config.yaml
model: "sound classifier"
train_examples: 26041
time_shift_ms: 50
spec_augment: true
norm: "batchnorm"
widths: [192]
loss: "cross_entropy"
one_sided: false
epochs: 102.7
lr_schedule: "cosine"
final_lr_fraction: 0
adamw_weight_decay_other_params: 0.01
Rows from block 15 of a small sound classifier, named by matrix and row number. Rows with one number belong to one channel. Each number is 128 + 32 x the weight over its row's rms, rounded and kept within 0 to 255. All counts start at 0. Numbers have three digits each.
Before each channel's rows are labels from the 100 clips, of 14976, where the channel reaches its largest size: "strongest on" is what is common among them. Only what is clearly more common there than usual is listed. The data: acted Russian speech (Dusha). In brackets: how many of the 100.
# filt: filter width-3 conv (model.blocks.15.filt.weight, 192x192x3, each kernel summed), inputs 0-95
# gate: gate width-3 conv (model.blocks.15.gate.weight, 192x192x3, each kernel summed), inputs 0-95
# out: residual pointwise conv (model.blocks.15.out.weight, 192x192x1, transposed), outputs 0-95

strongest on: emotion: sad (98)
filt.20:117100117146104162143149164163041123143136114162123195174172137138128162164186136109105130103176084090079122119090099102132133144117122158156086130117195120110127175143067171078066128132132140086125085124113117111120097128198174181125096133097155183119154158133104078115094111145182130146
gate.20:127141084092126117191137098140090141100121189093119143097098161145114178107127129186188145145138142153156152088107111126059134098134158079134073157133065124143091090147101093115104146109176137119141092072111128111095164127115130163126057104153168142142107130105077162150104167162137113121
out.20:173114125135129109127084115091117171108125160143129112113096158122097142124062144114103147094111159151157125151159133115112098145113147114145111082127126100162136125152142083171255152137104137189119125176100079123098143179101106092081186064127086074155121081142178139129142180125142156090

strongest on: emotion: angry (99)
filt.1:142140151108058124112176167138125112135097114131135099177154197121065099112094122142083110151111151131099136128053124185123113129175152184065120190104139127115075095085132128164077138156058162154135190141112057134122074082083143177158141112118086181136156103079172139191139065167140152078
gate.1:139118094084080154127105160129180200177091184113128149097118134137084146109145131136159113168126088119097175157111183106092111164040150128087139133077091130118199115098136109153128122130094164082152151143152168130111150127115127154162096138112128139151142098106139083130101150147099141167
out.1:129129040133116137195064154121094119147159148140144154140177060102121164161137187151149196104138118115124130089151158114105136161134084127135165123117123082201128102122109133137114131155127163156137072113125112169133143116131100055139100116115135119134043147088095133166166177151097081111

strongest on: emotion: sad (74)
filt.190:146175042121165130114143130111132117066123140159109072104091128144178198160141138126094154142105181061114128116163167095140079094141161162102089113064101140161142178090083131154112124133171127150085159115108147077108155129096103047100139127079157120098112144105095136155176146120167128158
gate.190:083168105116148111157112079142171158166128088130062153114088090130149156127129171078146121099099128145176131141138161152109156095126113148055170091080100102142116133111106182160106134161135139135100104178094140060173064142114173197127141134162132114114162111168093143145051165127080174130
out.190:057092162151148150142147121129083064150179136110148169158128097112089056100132108136102114094150107174113101185184111096109181154111124104121163095153160135074157103130207129112139092082148167056165134092180035151129136135101108171173119140152116168180117097138136128167084097169103145105

strongest on: emotion: angry (49)
filt.90:116133135123142152118110145131107138101114147112163153122114106202187129100147111154137167147152145176105170119097152151122069128123117190175163137100174107123080135145134141142090053155112133211089128145120064122137119098092078183127143103091137180096129172163149171124136168125162139112
gate.90:146142099126108155170000119103133177103144156042169170143111207171140137095162103116183164084145132190131174150147134186115114175133088107121106159098108097161139152111141144144098055168146083143090095171096122117140144129126112180158215150145141082089120133144133112113220137141167135119
out.90:127102142098128088073077124117086144147189134140157112127088099104143106149116126122158169130167087085146127126137134222120136076158155124134149077154083075119162089118092125095152072135105112097172128171140185107126076136088176109139117152154137110149108104136112078146170115207150132120

strongest on: emotion: positive (94)
filt.23:150197138130089090089137134103127147129133098095102158091160114100152173094152091122117110150116102169162094077095130126169155169132078109112119180126105185129106062149150107107140129174153100017088118126101128123204129150153147089112106076179108130191144104078122115171141070110130094087
gate.23:151116095113091135135130128166184115182136160152099108140091117136156174096170135051180163147155166126118118163119157115138129133153125139115187117098112096145113131107086125088058134147086132116171158154174081132142076155176163132129133071123084078147142112133149101146082037146131112171
out.23:039094142200164132076147095131120146134088105186126086166103107134064112162105172154037141159157165159149141130169136128117157102131132178063132078166150130108191148167144162154096105098154108197114151116100141091115101137113080091169061096108153165141089116126161091122120112116125109152

strongest on: emotion: sad (96)
filt.66:168100091139145147122158123132161121122142102122126155153132092145169181134068159070093131125067136094149129156088159135104171133154116057081128119144067158166107150170111157116062121078115076146080054125131146150166142142105130102130167111105134069121122153123072158155159129172173064093
gate.66:127070089178095116155151121096086163172152153093188131193128123150108174131087129177093120115089165200112130121175180082096149179147139109094132149104180171097089176087132107113109126094061119118114130161140138121162129092080119154129106139116134037083076147074163095114122130169120174167
out.66:133140179153121097118120121133185150142056142132094053081184199118104043198132103127139101127177122156080146075159146131135104145173122211136160136157150146103107128151151136141159106158149135141173152105143078131107123124112152092090115167189087165137141151115166126120127123055095147173

strongest on: emotion: positive (74)
filt.30:117115127126177112109086149071123084076127035106153139129138133144094068116158155118163107111090140189130207188147144127102073119151165110186156154144104117161160098127140147171125162104070145130143130104098121130119146111137134101121111156116104110126117073142121189153086151107043111101
gate.30:112184108077141095155128144130098171122142115170119124066111101089118086158138162110113119147116155072125175113175134141120169134106178147193110127115174124132114109177073138095129147112156184150114126154074184119085097091157114141186088110064136106131174104096156157180132109101119082125
out.30:067116147053120130141115134106195171103073138106161125138144134193077132158157163201157074110142110127125129174168155112133143163150057117114109163130089139101167115121121122129191153112134132134074150134096129126105106071143109160083128081126173135151123146118124122140192138115132162162

strongest on: emotion: sad (59); emotion: angry (41)
filt.153:124117112146155108142135092112131153155153140104090131171089126089070121094100088062122173124126092172167156080099143110117147128183131139115093163173102204206109177120153118092202161108148153093075075119138173190137175139122126075095119086116119114098172119096104124103104127124153144012
gate.153:150090099156141130112162144093133145106102148137122146115192100175138124145113125138130098133099093106086113149122128106147106153073181115141131116123172096167146151128141139193122125132141168131163110162188101155145126168185129078189109164102133134120120159126107097114051103182143133202
out.153:164165133144070134142098112136113112104065135138104146181116142102147141154085096124123135138164150108109163129156128062120107128098107151152118164141121120134129104098092100084083136150176135152132132130139225072160116138173142149148206140148130130162183100194164124120148204115146151140

strongest on: emotion: positive (100)
filt.72:101110094167092106146117159126144155083089135154125132134095115148098095098128097115158075092114173173166107107075131089127149141163096168163158090105126111067152167112136130130106166140155145090120157103104119088145101142091094140078117113108126074110099128099183118135189159153083107146
gate.72:140162160118206139150134080109120140116062102080144126116134116110179132134147144125105139155134147153163121140090148168130101130119133066138126059136118110131201125109157086130130132210146134127130070111096113096077144131142142161174172130185092114100224126127146099131136144081126092127
out.72:124149151100144163110105155119191129161104136148069117191143150155086157113103121134094141125208104113104117185111121191123130111157145129141140107152135142147142126118103090100144126127097148110114140177117052136149154112105130136131096160145099108110172086146138152083092121115128097155

strongest on: emotion: positive (94)
filt.128:144150098094130160151178150150128150155208135146136101079077171180180127086137155136080148134085126133082146096175108092096125102135147132148155133131118126175134134136154109129123151114093074155139114097061137119114107119078113089146096203133126145135153139142149119088164143108069114079
gate.128:160136130065115133139139112076138174096069064174081132103149068139178093080198112111187139108224133169107116169119167162140145197148098078163138156137160098131036091155116199071134105191123119071179162163127172163131146150110157113170143072148112112139122091123116114150140169165125114141
out.128:082128187163129083126119086121084109140098162144128105130195172096147102122167101101124082125127065072162113077125092197202124095181139151113180125176118143098115094128085152116141065133173074134111120142134146134109118128155160091146154162183089126115086136125102124143142092145121139124

strongest on: emotion: positive (91)
filt.140:042138154173114160088082089139172136106128099130112098095092111117101126124104164121146082115166150191151160071116065155139151124072121122170101117089117154159092064118131142180119153120138092096118161108161096121156115111108154159173139148127105148150177169131151121177141089087136093114
gate.140:127131189075117112163089074096133099087133099052149082171206143183159133209085140126109078128160108110131082138181111133098122097179190108129151185133159131087175152087160091135079102147131104176133073144134092131093202173112169171126116161120090099127074151117157129147173151162136116098
out.140:109148130155091111142129085122077068119141087142078155184146146164115138151137108101127067181128125129134115094137184063085148095119169156101177144080166113120100139134117098111169087133095135158053113151188170204162125110112061121149071176105123108122075150162108165086146153084149190130

strongest on: emotion: sad (66)
filt.133:137096108138082176159179126100112117133150105068138103132174134130194143149118131133143111112125144116102059181110134158117127101120150126149107086079197200090123102155141127150161096084188145142126194177111158112130130140108154159091138102165095088115114192187119100074073160094091144123
gate.133:113109156079072073078119142087160150154063149113073162129114115085134145126122180062144139122078092156158114127104111121168168128099132139186118133122121144072149152143159117098097144134094155094089173084109128167128137169156105138132199110122144122098121172118180176119157115115149099103
out.133:106121133200172119152080203163132083132105125127157166158128121188115055125181081134124068108101126077138107086141131105175124081133127139144181207133103106174127098130141102180150115160155145094173088157107177181155125146067110119128091175089100098147062106157107080113148138056111099133

strongest on: emotion: sad (98)
filt.109:130157110110138193166176132098147085164092089152152083158148104156130135110162147153062149102077129099151051163118145126110095140065141149106106119062132089102149167107084199183126128173087144149152085098113145132106144110117135129093121102133045124138117193148132121137151104133140133101
gate.109:130112120126052133100117116167139152046105114158127172191086130134106090114120137139130164146137079144179107122099173158118160167127093141115181146104113121203141143128146106101145119177127130136141209145135104172085135146096090138150186055079167104109117143103149132148123113099150118169
out.109:153122120114085116080140165139159133125140142126176149170134121152164173154122100130099103124168148117098135151192111110119182110159108117129110145115108118129153099181138048130102106189099133039108124117138156089139131135154198106181158118123126135147128123138156099141178135119160114148

strongest on: emotion: sad (98)
filt.84:149172083106191123116147089176057094106107168101113172188161137160095164117104122150124146093156148143115163141109180138116152132140188177100112104149204124153135192174115052207110089093180144180129057105163177151099169097167062131128116108185126120102117142096143123106172186104106122130
gate.84:127091097176163113143087094082122129136178116120157119020137127131097190088126139142111139134154140086162118107192095178143104127150073154116124148168126119122128104115109047151100169108160124100122135130149138118070121162167109056201124149127125114122116164078188191127081122152112163115
out.84:101121182082111137115137131110207127100129087174084154186179119125168123127123120134096090132143164135171177142170135115181120099121150096093136155140107102119094081151156172082167188149138103095144176146117110126163130154070121143132086165140114093104122118180137142146124058094111104150

strongest on: emotion: sad (83)
filt.94:129202099096130062152196141077117107149103117120139147139139161142182157121074131151104102155138053159110151154140135157122101160149087102131084148201132078096131161098107189130162108113138061098084145115142121195076142110094113135134124127179129196174108115102090134165093133109172164119
gate.94:099116095044142122175113110152211093176163092076169085130172146086168110120151129147097175139140162138075163145110160054143105173171060133106126154105077140138176073124152137163160135112142109077120145173135138117138133126104197100131126103098165142084155156139129127104136110065129165115
out.94:171079180132089139122073052116111109131176128126132100079199074131123101145134091126146152109078153141124066086070158133117146118120151092174200103129095128113040101159199112150090127165119163122139112114127164110155093135096131114136117151049116094060137139153143127183152079116114129113

strongest on: emotion: positive (100)
filt.36:150149159096114069198113185090098149167141151125208063113151127129108150139091136138090134070203151160122107125161149070118145121135141089146093056148140097174119101122134159157189117152163103161071138160127184103137121078129136153124155102157148108078102169123133137134097107068112086110
gate.36:085110174153135074145064125151097105118144095076054115091174124158216117109100139150132095126123156138130116102095160093084192082134142119149140116082111138140111158075113074155114174088048135143157120153118084168130103129125143116160130050143177103090111154102137172151108125139113132183
out.36:160120123115129128146166153156111162046113100140163144196067135134201151058160120150160148177085142108115117102152138184150126138102106129148134155146139129130083156119147115105091098160124103122129085105118142181129175150096161124109160189049091145093149109081166069113167143110111109122

strongest on: emotion: sad (62)
filt.50:084095130086103055083145150125084090110110078132063092087134161172145161133126141151128128200157120102114143119115113068173131129131080082134154073122114107149154221184102120101123123153113125107137122139099154136105074099119178153221107192067088119157111107151112141100170119088143164164
gate.50:119161141109072182095136117170159152094140129172107132116123131172117144134099084132095166113179134133171104108149188121102209071120104176126226037101183096097061140120120133119105100180124109092097178134181178095127152144129131173170169117106143128126133147117145118172094067136127124105
out.50:127141122106128139127124105092162102147086212163109191118094150091139102158111124137133207085123143115181081157108101141079141144115209145163103170176213138142152090066154182116077119062163184112089097147093134065113187141103148137124155105117164164131137113120184119134101064130124102120

strongest on: emotion: positive (60)
filt.154:150191137160095128210103118099130099159154058088149161173105152054138067085143120080114057079127127190147143101132088107123119062131110133203069204162167106089160127106132185174089136163117137118158138090095122159141124165145096136106127119163155113096177117123142128149133093136081117150
gate.154:112141093151118093124134083072155150103093097187166142122141100092127151124132106122128187156122126074166109093121149143104187164133137115102139076134088094168092144145124152093168138151111101152143127145160103149098148129125139137124118120156086084047123124112106122150154140132116160080
out.154:120148170101125163045136101159094142097162153213120072024142130204143138135099118104140115190129148052105107164104102175155134146124160131124125111122089138157135112134105090105144085129185096139089138170139171095111162125087140137123147135107102132119087129102097130151132144135145148104

strongest on: emotion: positive (75)
filt.122:169094136118078125082160128169167077207133187131127117161139146089153102095148160103104124171123113172088129113107083127073119145104130176117170131120088135140132148156129110147086093088102109074120076168067090075143108109149163089177175095117166120162146090156187124146232073129145177161
gate.122:163180122152143065099103074070141158124137095114139132080105159132111146152118093061099158149145188102102083173117159141161166168087150136118097145095126147114099116104118165093099068134099131087137152172137117148109131115155089168146127113096069101099174146120150134109133143144107192172
out.122:129134104090135121129131117097113116085137128163153099121176057138118135130092103149086155145127127168156188097169134088080123068185157036115107130127147169100070097138091128067107096080137123154130153107125170167157120127161118133122130130096139201165115110111088149113084138154082126102

strongest on: emotion: positive (98)
filt.14:086117138105140100081112126085163084155154096120157125131140120153168144123209064136140110202121111149200161105131156200153078198200118073109218134169156098130072166124170143121161058111157122128131156153142137149102098147119155092162107153136065145129118103200197103137139138092093109105
gate.14:131141144162083144130065135053176071138163100122034178066106131082097162107143118134120128150065205168136151121148123143149133095146114146121123152103111110069125105136177157137144110140121100113086129161100096146120130115077096149130078059168127070082149152084151081109055120132142141133
out.14:184145156156140110134142140176059119090065096155085112168132102090127111091123130155098195125066099032138103137123109076058134101080086109159131086119121144141120132139063113113083124122146122157172154154073114087128061149142088182178146107152126124153141070093100156144110125071189143089

strongest on: emotion: positive (60)
filt.67:083166160151092085141148088145040165090175121117092121121092173125092137092113131095108114130105127074113116043148137232111145157120127121186131130142095123109143135164128178139088105117082159128095096111052142084121101107180123074123158100119143163121103116109074061149072083127127173111
gate.67:160154149096178131167117172150179132136127131159123172015053113138116133102130093093120127119103142156113106142126075174137116095151170116101093140137114163108077160097106156085140125198124113104158184134188101176149137124173117170139094089103126158140158173149175139182066111114137148123
out.67:158098114159158157126165134182128089112172103169139198121122068098115094089057164092139074134190134202134133142139144139139150113075071095080093127096159230106094125099132115151172156104127104119127164135138153107071146082100129186191170078126133113140131138143151140099152081103117087112

strongest on: emotion: sad (100)
filt.132:120178100142113121171178114105160121114135127154155090109192131135170188134100082143174106162103078121144151126066154110145028151110068118134159107157111086058151179118167092163168120101139110202165125084121169103095138169078135108144103125125114176129109128130091132122127149108140139107
gate.132:099136173134145096084092158162187134113032157149080160145153189089099128147049180132089123168180111153178191133126179134119146112161071134133150157168150094132140077107126150097094122103145170101141148140142106121097111159076159152174124134158114118068176148107121157090108105132112156141
out.132:133118139140125133105092138106107162141089101090178078189117123156142091144161113139089169164116208098071086082143130164115122141148152135143147117170115141159122124137099129149132149093175114121111143087155122104161118121096099136108123106071094090152174136119130105151076106121121156219

strongest on: emotion: sad (97)
filt.26:106112163093170144159136111179108165087144143101083128125110112102137081160036167148073086164106115119158147153103133069131084103057137204103204146143127179129103122163184080141107120105106145129112104160145138095161102131054091133092156073159137122131106129139061121161109126100138113121
gate.26:137144164070155088186115107056127145139191125145077152056167136120102087098157148100162118157099165105174094146164119153130113114188110142123107127084134129085089196101057126133138132128107161106101096180149099097098125100126130203182089156104121182116163128143150148089095130194127185166
out.26:114145053126115106108095153109103162093096095172068173152098179111089136166093111118120110099133111192143127146126104142141120127179143057113126131067157121123145088083088163095103132116157148175166124116098080136138129156216146131144141185099133094125144148132136107068113101172132134111

strongest on: emotion: positive (96)
filt.123:173144121122100142080137179120094149114163159146140125113136066151129065140134052137163139126127140187187128122087160142092110170162120139151150109100113149153126093123136093114171170143138182157143164178166135155105121128144202120135102113119112152130136093102140164078091169179063139093
gate.123:115151116139081132168132140070121106096077100141173147118096059154115058145134128160131145185118114153108156099168126163168133129099111156142169140158137162154128158170108112157113155110137129172101117110144108140125129105133246092116117148144164085162135115140142109097142105100116136118
out.123:160119107127093116177148133079112152115177113104147156137092097126118128146147149115098119127114076140085148168162158143178121156123129183087190146126125144149140171145091155137129097106099080128109127125105079141066158158090198117078157146102145124154084178165109098139038024172136143152

strongest on: emotion: sad (95)
filt.119:099182119153065176150161118144100168156135085167099190191076169149131047135090120117064041147102102092115130134113127116134094187125172112089121109175117117107115091169101163143145107126056113116146165131107186161153139089151073085133092131134139187144081103153130055139163110058160155113
gate.119:084147101170131082107145154138115134097082171165086152102123139181115128180123107156165107122125141111152101147156129149093196097136139127121160096119151140147137135060144132117116134156183130091079136160112110179141117189104218115127169087094141152112141177092099093172106075138144096151
out.119:137109125160187117099111123107096077104162122149098135112145056082126147090167156163135126115133095164096167095176121127142148106121120141098110143077139131117095135105129143116105149064127155173128143157164148089154085095138118137140146119176119122158143144210160172111123092218112102102

strongest on: emotion: positive (97)
filt.107:117131130152123141092097137082104122101103149156133123075160148110145150109108171152067128107102099130178125182101163134102083149101131067142104091101190105156085115174194075070187097120103122139101189159164101159112177119184111132121127103099146130119096137135164144117134165149140096101
gate.107:161169132122155114130118130154055127189160155083133100098171114120171124153156148126122111118132138155147129072072138144092147106127189161113116076138194104120112091111124164172092026166143139142122137171096142145129095072173140081143126111146136145056107140086119131148140143092171090190
out.107:137132113115134122128130139174084118171203151094111087094095155149148131121125111152109118137150138173111181137088146150088185121105098098066105110070119062117119169169092186165199095164084122145133089147108142124178079107103116137136119163119068090121120160137107157104131128083175156172

strongest on: emotion: sad (100)
filt.62:142146097150113126109075181168150136161108095123148145131092132080095142078101121126045172147136066206104159158116184138156076126156098110154125092109150168106155101145053100130151080107110134112128138155135138098118195129073090138134119157110078180132067121159117139108141111163137116074
gate.62:127108163095090100142129065156166088178136227171123171118112140161123177100099140092169081190178143146100121084120143182117132139115125095117099125092229152206180163095143091061180161180116176114091131133090095125135180088162134189089107142151080122110101135096153142156141180107173117117
out.62:156133123154133140107136106080172185116144142122131087108100142057136156151142151146153120107091157047160116083134100088144163118121134159077138077129117185121148091149142158159087137043120082131101089114123106145123042134183176177158114123133173146132179216086133146187124105129133138112

strongest on: emotion: positive (80)
filt.40:103094173082199152097125174087084146090110128118173133179126161132101110195153081155089073128087124085121145085086121100149087204140136123119074133133106161115159075138092101134158152140108102131096136180111142155100225130137162190073125136095121145110130181178079163120117177112105074151
gate.40:140152094184135105193115091091135148196104112091105102151101147118154156103126093105128199176166162172155133143090152127121181148119094169108184176143074140082147067056121126137086128129173162155068113101117110088104136115136054127144112067149077181127124080073086134157107089120118123146
out.40:155101099193056137186128054110160094114153056095193109103133104163116118146084158100182147106142123179134135153148131180140116080141118206128142107128104147175135160120137142134176194142091139128157090099137149114158104129231147122128188091130190111115123111126135109142144197198149144136

strongest on: emotion: sad (80)
filt.49:164079100093153067121120139159152148071141106109138127158187096155153105056105169145094085125131129086100140107113090095086139160110109166141098073106103112148157092174107093090091165105118179108143088127079181126091104122047162154164130195123133134085143114062139103080095129142090143144
gate.49:108151084196153097166161107125149085185094127109117135160157105197152117161145142147117126148133140128183119170098189141134165164103122132150129028103146101127147093176120151084080126122139169078171106155104137091107121087146139156156097068077164078152115177131139080114096069163115148164
out.49:198145107193128152116060058089088159156121138121155134109168139157106114138152082132134144125102141220128190144137118099092092103176145130173107192143122188104121153071146155129127167086151154115044116152115117103142079107102136069087120112077135137107115156125107155149113053094135139092

strongest on: emotion: sad (100)
filt.150:116083144067079065074155106159104096184127134127083097123162117129119154129102109119097141124158174177058146128141133138148145135091147176154141109140189154118117118133136114122115060133145226109118176147127133051124111184167141121138161124208158153171144140122137136100077102097187038122
gate.150:135161110058165110100180092118131130143147132138108120113100070132160136095077131188129167198119105173104183114154207163135155083114117186122105077030192154158132103168139139128096098159109148115074195112178092076135112192111132162141120123176073120166152152178139142157153142182053159175
out.150:115180072109132179110122089073147163114124151124139182255108138080166066131124162131167143103117069104155115157144137109125138142136127110130113118121124128141131131153093145119122119048127081137141088129114106168115143048109119157157076116106108143160064182100192159081163125101084201137

strongest on: emotion: angry (41)
filt.92:196175190137150165139120152146099109131139174104153128217120116130112127105137120152116068123150120193096161110133108062139106133111108070157116109132086126130122106128080043168114142122130182124112106116168158129117160117167146146116119132124117137140174094039064159071088097134099139135
gate.92:119160113173134148179092110145160086153161162080131144149143114139085133115145138136145143127072173140101221137123113132089141144141179073088180091122125151160155083154150163125152123182119161118124168154110115139111091127138088153109141122091142095118163127109178150141136175183118123153
out.92:163078172116120081111155076068152148113189123174156106112152161137155106175147153109108161107085094093148181152140128102071136092111104138123110177121150125113135135135138118110164147127168082132138082100179142095190109155129154114179077132169190083079122198174137090154087143117148116150

strongest on: emotion: positive (70)
filt.77:131173120134116144107194117128070128136107154170170146166073090057108109125119099127128164104053178081111078054135115156102160111100163155113118162137110120137101142129107116119157035108121140181077081194124144153122159105181115149096182126116108091140115183083161161118087119157104159116
gate.77:036070133109105125139120042126112107120156118152104090141071157108146095102130157126114133104166119124095121125171128124064157071114097132134129116184153120137149118169155093144146098141123112115119166170068112103126119113078147110136107060104106137057180084138122127150155109142156144160
out.77:153096058113170100096062105101147162126116096059146107145140101135145104111134166120156145094191111121143121094102065145151122126112082094185137134117099131103121121102142191149149161172118128139090175058132133107101052114143084135186145128141123110128120083145104128130184160129134101070

strongest on: emotion: angry (99)
filt.112:164108144177188103135128156108081142092104161114170121132095114129123199145164151147128106127136126110132132142104157080124140122046179105177176148153126129122137119098116112121143184097105084129109126125129145060125102089106125107194100170070089184115115176082126127108122110116137176122
gate.112:088169159160112113066096093142143113073091163117078187130153185184134138113128174115187156136118109150149107113121117130084108168110103112146121102096154164120142172135124115091130146159127114119090149118128118110046178138178132125095147151050123111084111168130140140081131133147103136142
out.112:103139075120160146144130065091160095118121125054138084168140153134128155107070097162148044073092177132134181167146156169108140068098123130126157210118133103064113095165134120130110105129142064158116076098104128128147150122049157140060084146141122087123065096153069136133122152103132139125

strongest on: emotion: positive (95)
filt.99:102106110116163071092113145204167154159171157189220207120127184153127166136090154152171159082131129105131143166068123073070147155090120118101085136086139146143124084108126128118129160144116131119168154167131096087140113166194058118118099097100070094080118166109167139095110131109115153113
gate.99:057085155138191141121118137159179158155079130152093120071118091105146142097142098115142195141183075082112134124133165133147188091117145103089169139066162208150136076104091152111034137177097089130180100152150080138117127157111080137160174058092107121120187107109172156108123085140109115144
out.99:094123169142120115109099101058161122091088122153168156171087142096106159120136112175097155093074088143132120187107129094136110186129101160121139194120086139125099112158122157132097118101132169144129143120205089137154122139108160124118166178175105088102157153129074106155114103171115150077

strongest on: emotion: sad (99)
filt.113:117144172139123163102099193117137077114137113163171078129146160129143121147168169198121176146133195125104056122093134132101162106105058124175174110061152173119115109159065096131076128129148081117079108171132170116130105156135093129109119108098132157093166143159130119060143140111127117174
gate.113:060176136160134131139134055134097135127166130125119150140118086176090140106108179112161142171142187155156155147051121115092064119100106172188132109081092110191136132132112114120149082109100103133171131147130089111141174161103123120162096105136058147161110097079107115182091112111103093133
out.113:046133086117128195141161094131223088172143127146119141109150135160073136129120137085138097088095111129136113138149150188192125130113138095076153120151101058145120141161110117099186146078127113164144064099156166114177094090145177057111167177132079103091157097088116158103101055100080173158

strongest on: emotion: sad (96)
filt.8:106121179058093101169088194054123074131134140147103094107095072130046174109216127086120125191063117097142100111132085124160172109147140159159162112123163152151110115147135105138141132123107092147122184118119148084134140192165178075127095117149111143118149122159149102130183156103110146098
gate.8:161158075123129098151126131117116108070079143137113147146208111133170155198149146135112127141109195134180142157129138127093167113150133112138135125106135135190134183144163132146092146131130160177159119178139092155136045158195164144153117076107099105097113133105121117166078123118151223128
out.8:148140110111180187116133083164121141130156107156103122148096198144104148164023109134139180080195130166101131176150151134116107176079097086165087120119123136061160136095152112177148157187112153077165071096160145140109134164159090166181064090166183119129126093134131136089068169134135097168

strongest on: emotion: positive (97)
filt.86:147164086133167156122147082124172113130148145112141101120079137138066126139120102143164112084136155068161100153193130153140113096043129151146146063131090138144123150081110112098090123114157159147144130117093081195194158164124124139140054168078162096108091132094151175123114122181083166150
gate.86:211125142131122138152176121161169131130081094106086123097168133133123077086158162119142170127162120144136099125119127126112125076119113099153124137206188169106138103146096142138113176189122117151137136178109110078131136152113153187125080095161141094159139107096152150156128101142125138160
out.86:158130141143132085117162139150069140085175094113076137119103116107114066161149124103131123122099126169063111204170115106040121141096106136074132158136133142119131152102128137117136082201116146061099117104120087108159117127109138175166101127178139133131161053137127168139123158125106113098

strongest on: emotion: positive (75)
filt.64:160099127183092099141061096142102107098149125110147103101146185082138179129092119160144207148097151139133130138202139046114146179093149132117055136177098134136113161136098162103162096090186145082134155121158173122166142162119142159137066137110102167195180123144126124093078161089175154104
gate.64:110136128131088130131161090154148140161136054189144081167149129105167196173119099187046121183109099108112092156111169117130146101177112113117098087136085133133146117090138099177163098202144152122197193109123197110086148152095136092156104109123075114133162113125158161189124102134127152174
out.64:131124148131145144092160149167200163168041133168070130092177142102143137116146141132152132102146173127145122150121190164102102141112119141053155175104086147171116150108134103055134118179155103151169106133144131110142061136109120151138141106197175090106139109150096084156150110077117174126

strongest on: emotion: sad (100)
filt.52:122141127152106093115087161113172146127163154205104159157179100125098116167098129122134157141161112170119170110137141156162094111124214159146160181154158157174131163136099131142103134092140106158102088128137154086078084129179107138119118204146083113182133227185154159125123069086065164171
gate.52:120121155086148078142078102169153141199174176127148135122101129125167144148115100148100083078182140129127117125104155126085108102115110086127098085121143171160147168086157146152099154153072153076098122120120085133125119202140188170121154081166139104152191138083157147159119115168151074131
out.52:126117097117119158087137142123169105114106088119137154114142087090114152096132159148101119123108100096118114169134133086115108135116088087158183106213089150130137071175091129143147130083157090098132110136082144130135124062108100143118091094087148141123140115114156115190174106108117083055

strongest on: emotion: positive (47)
filt.174:116102057138158117131151113063135131155108071129126163107128125173172060170105144192141122109139101119136133195099102103167074106136098086126114151115114152201123100105123097193151144129105153088092110166140122143142127146075107129108180133096153094132120070077104170089117137141063079079
gate.174:090158154150106135125117053132112089078106122152132130131133097133098138154121128104195139162142086124160086169168152152092133156129181116160178157103122137131102151139117109107081175141103089077182124090079104132122109179113112093146112163140095145108101103100188148159105101179128138130
out.174:108141126064086099069164091166154118127176132129125143108073142192128167125085094088190111155142102149120116099127152127072174083130105153118140113109193069125121149177108087104128101164095118173159104121102129117125114114116119132100060197105113132140152132152129157129175168134171120082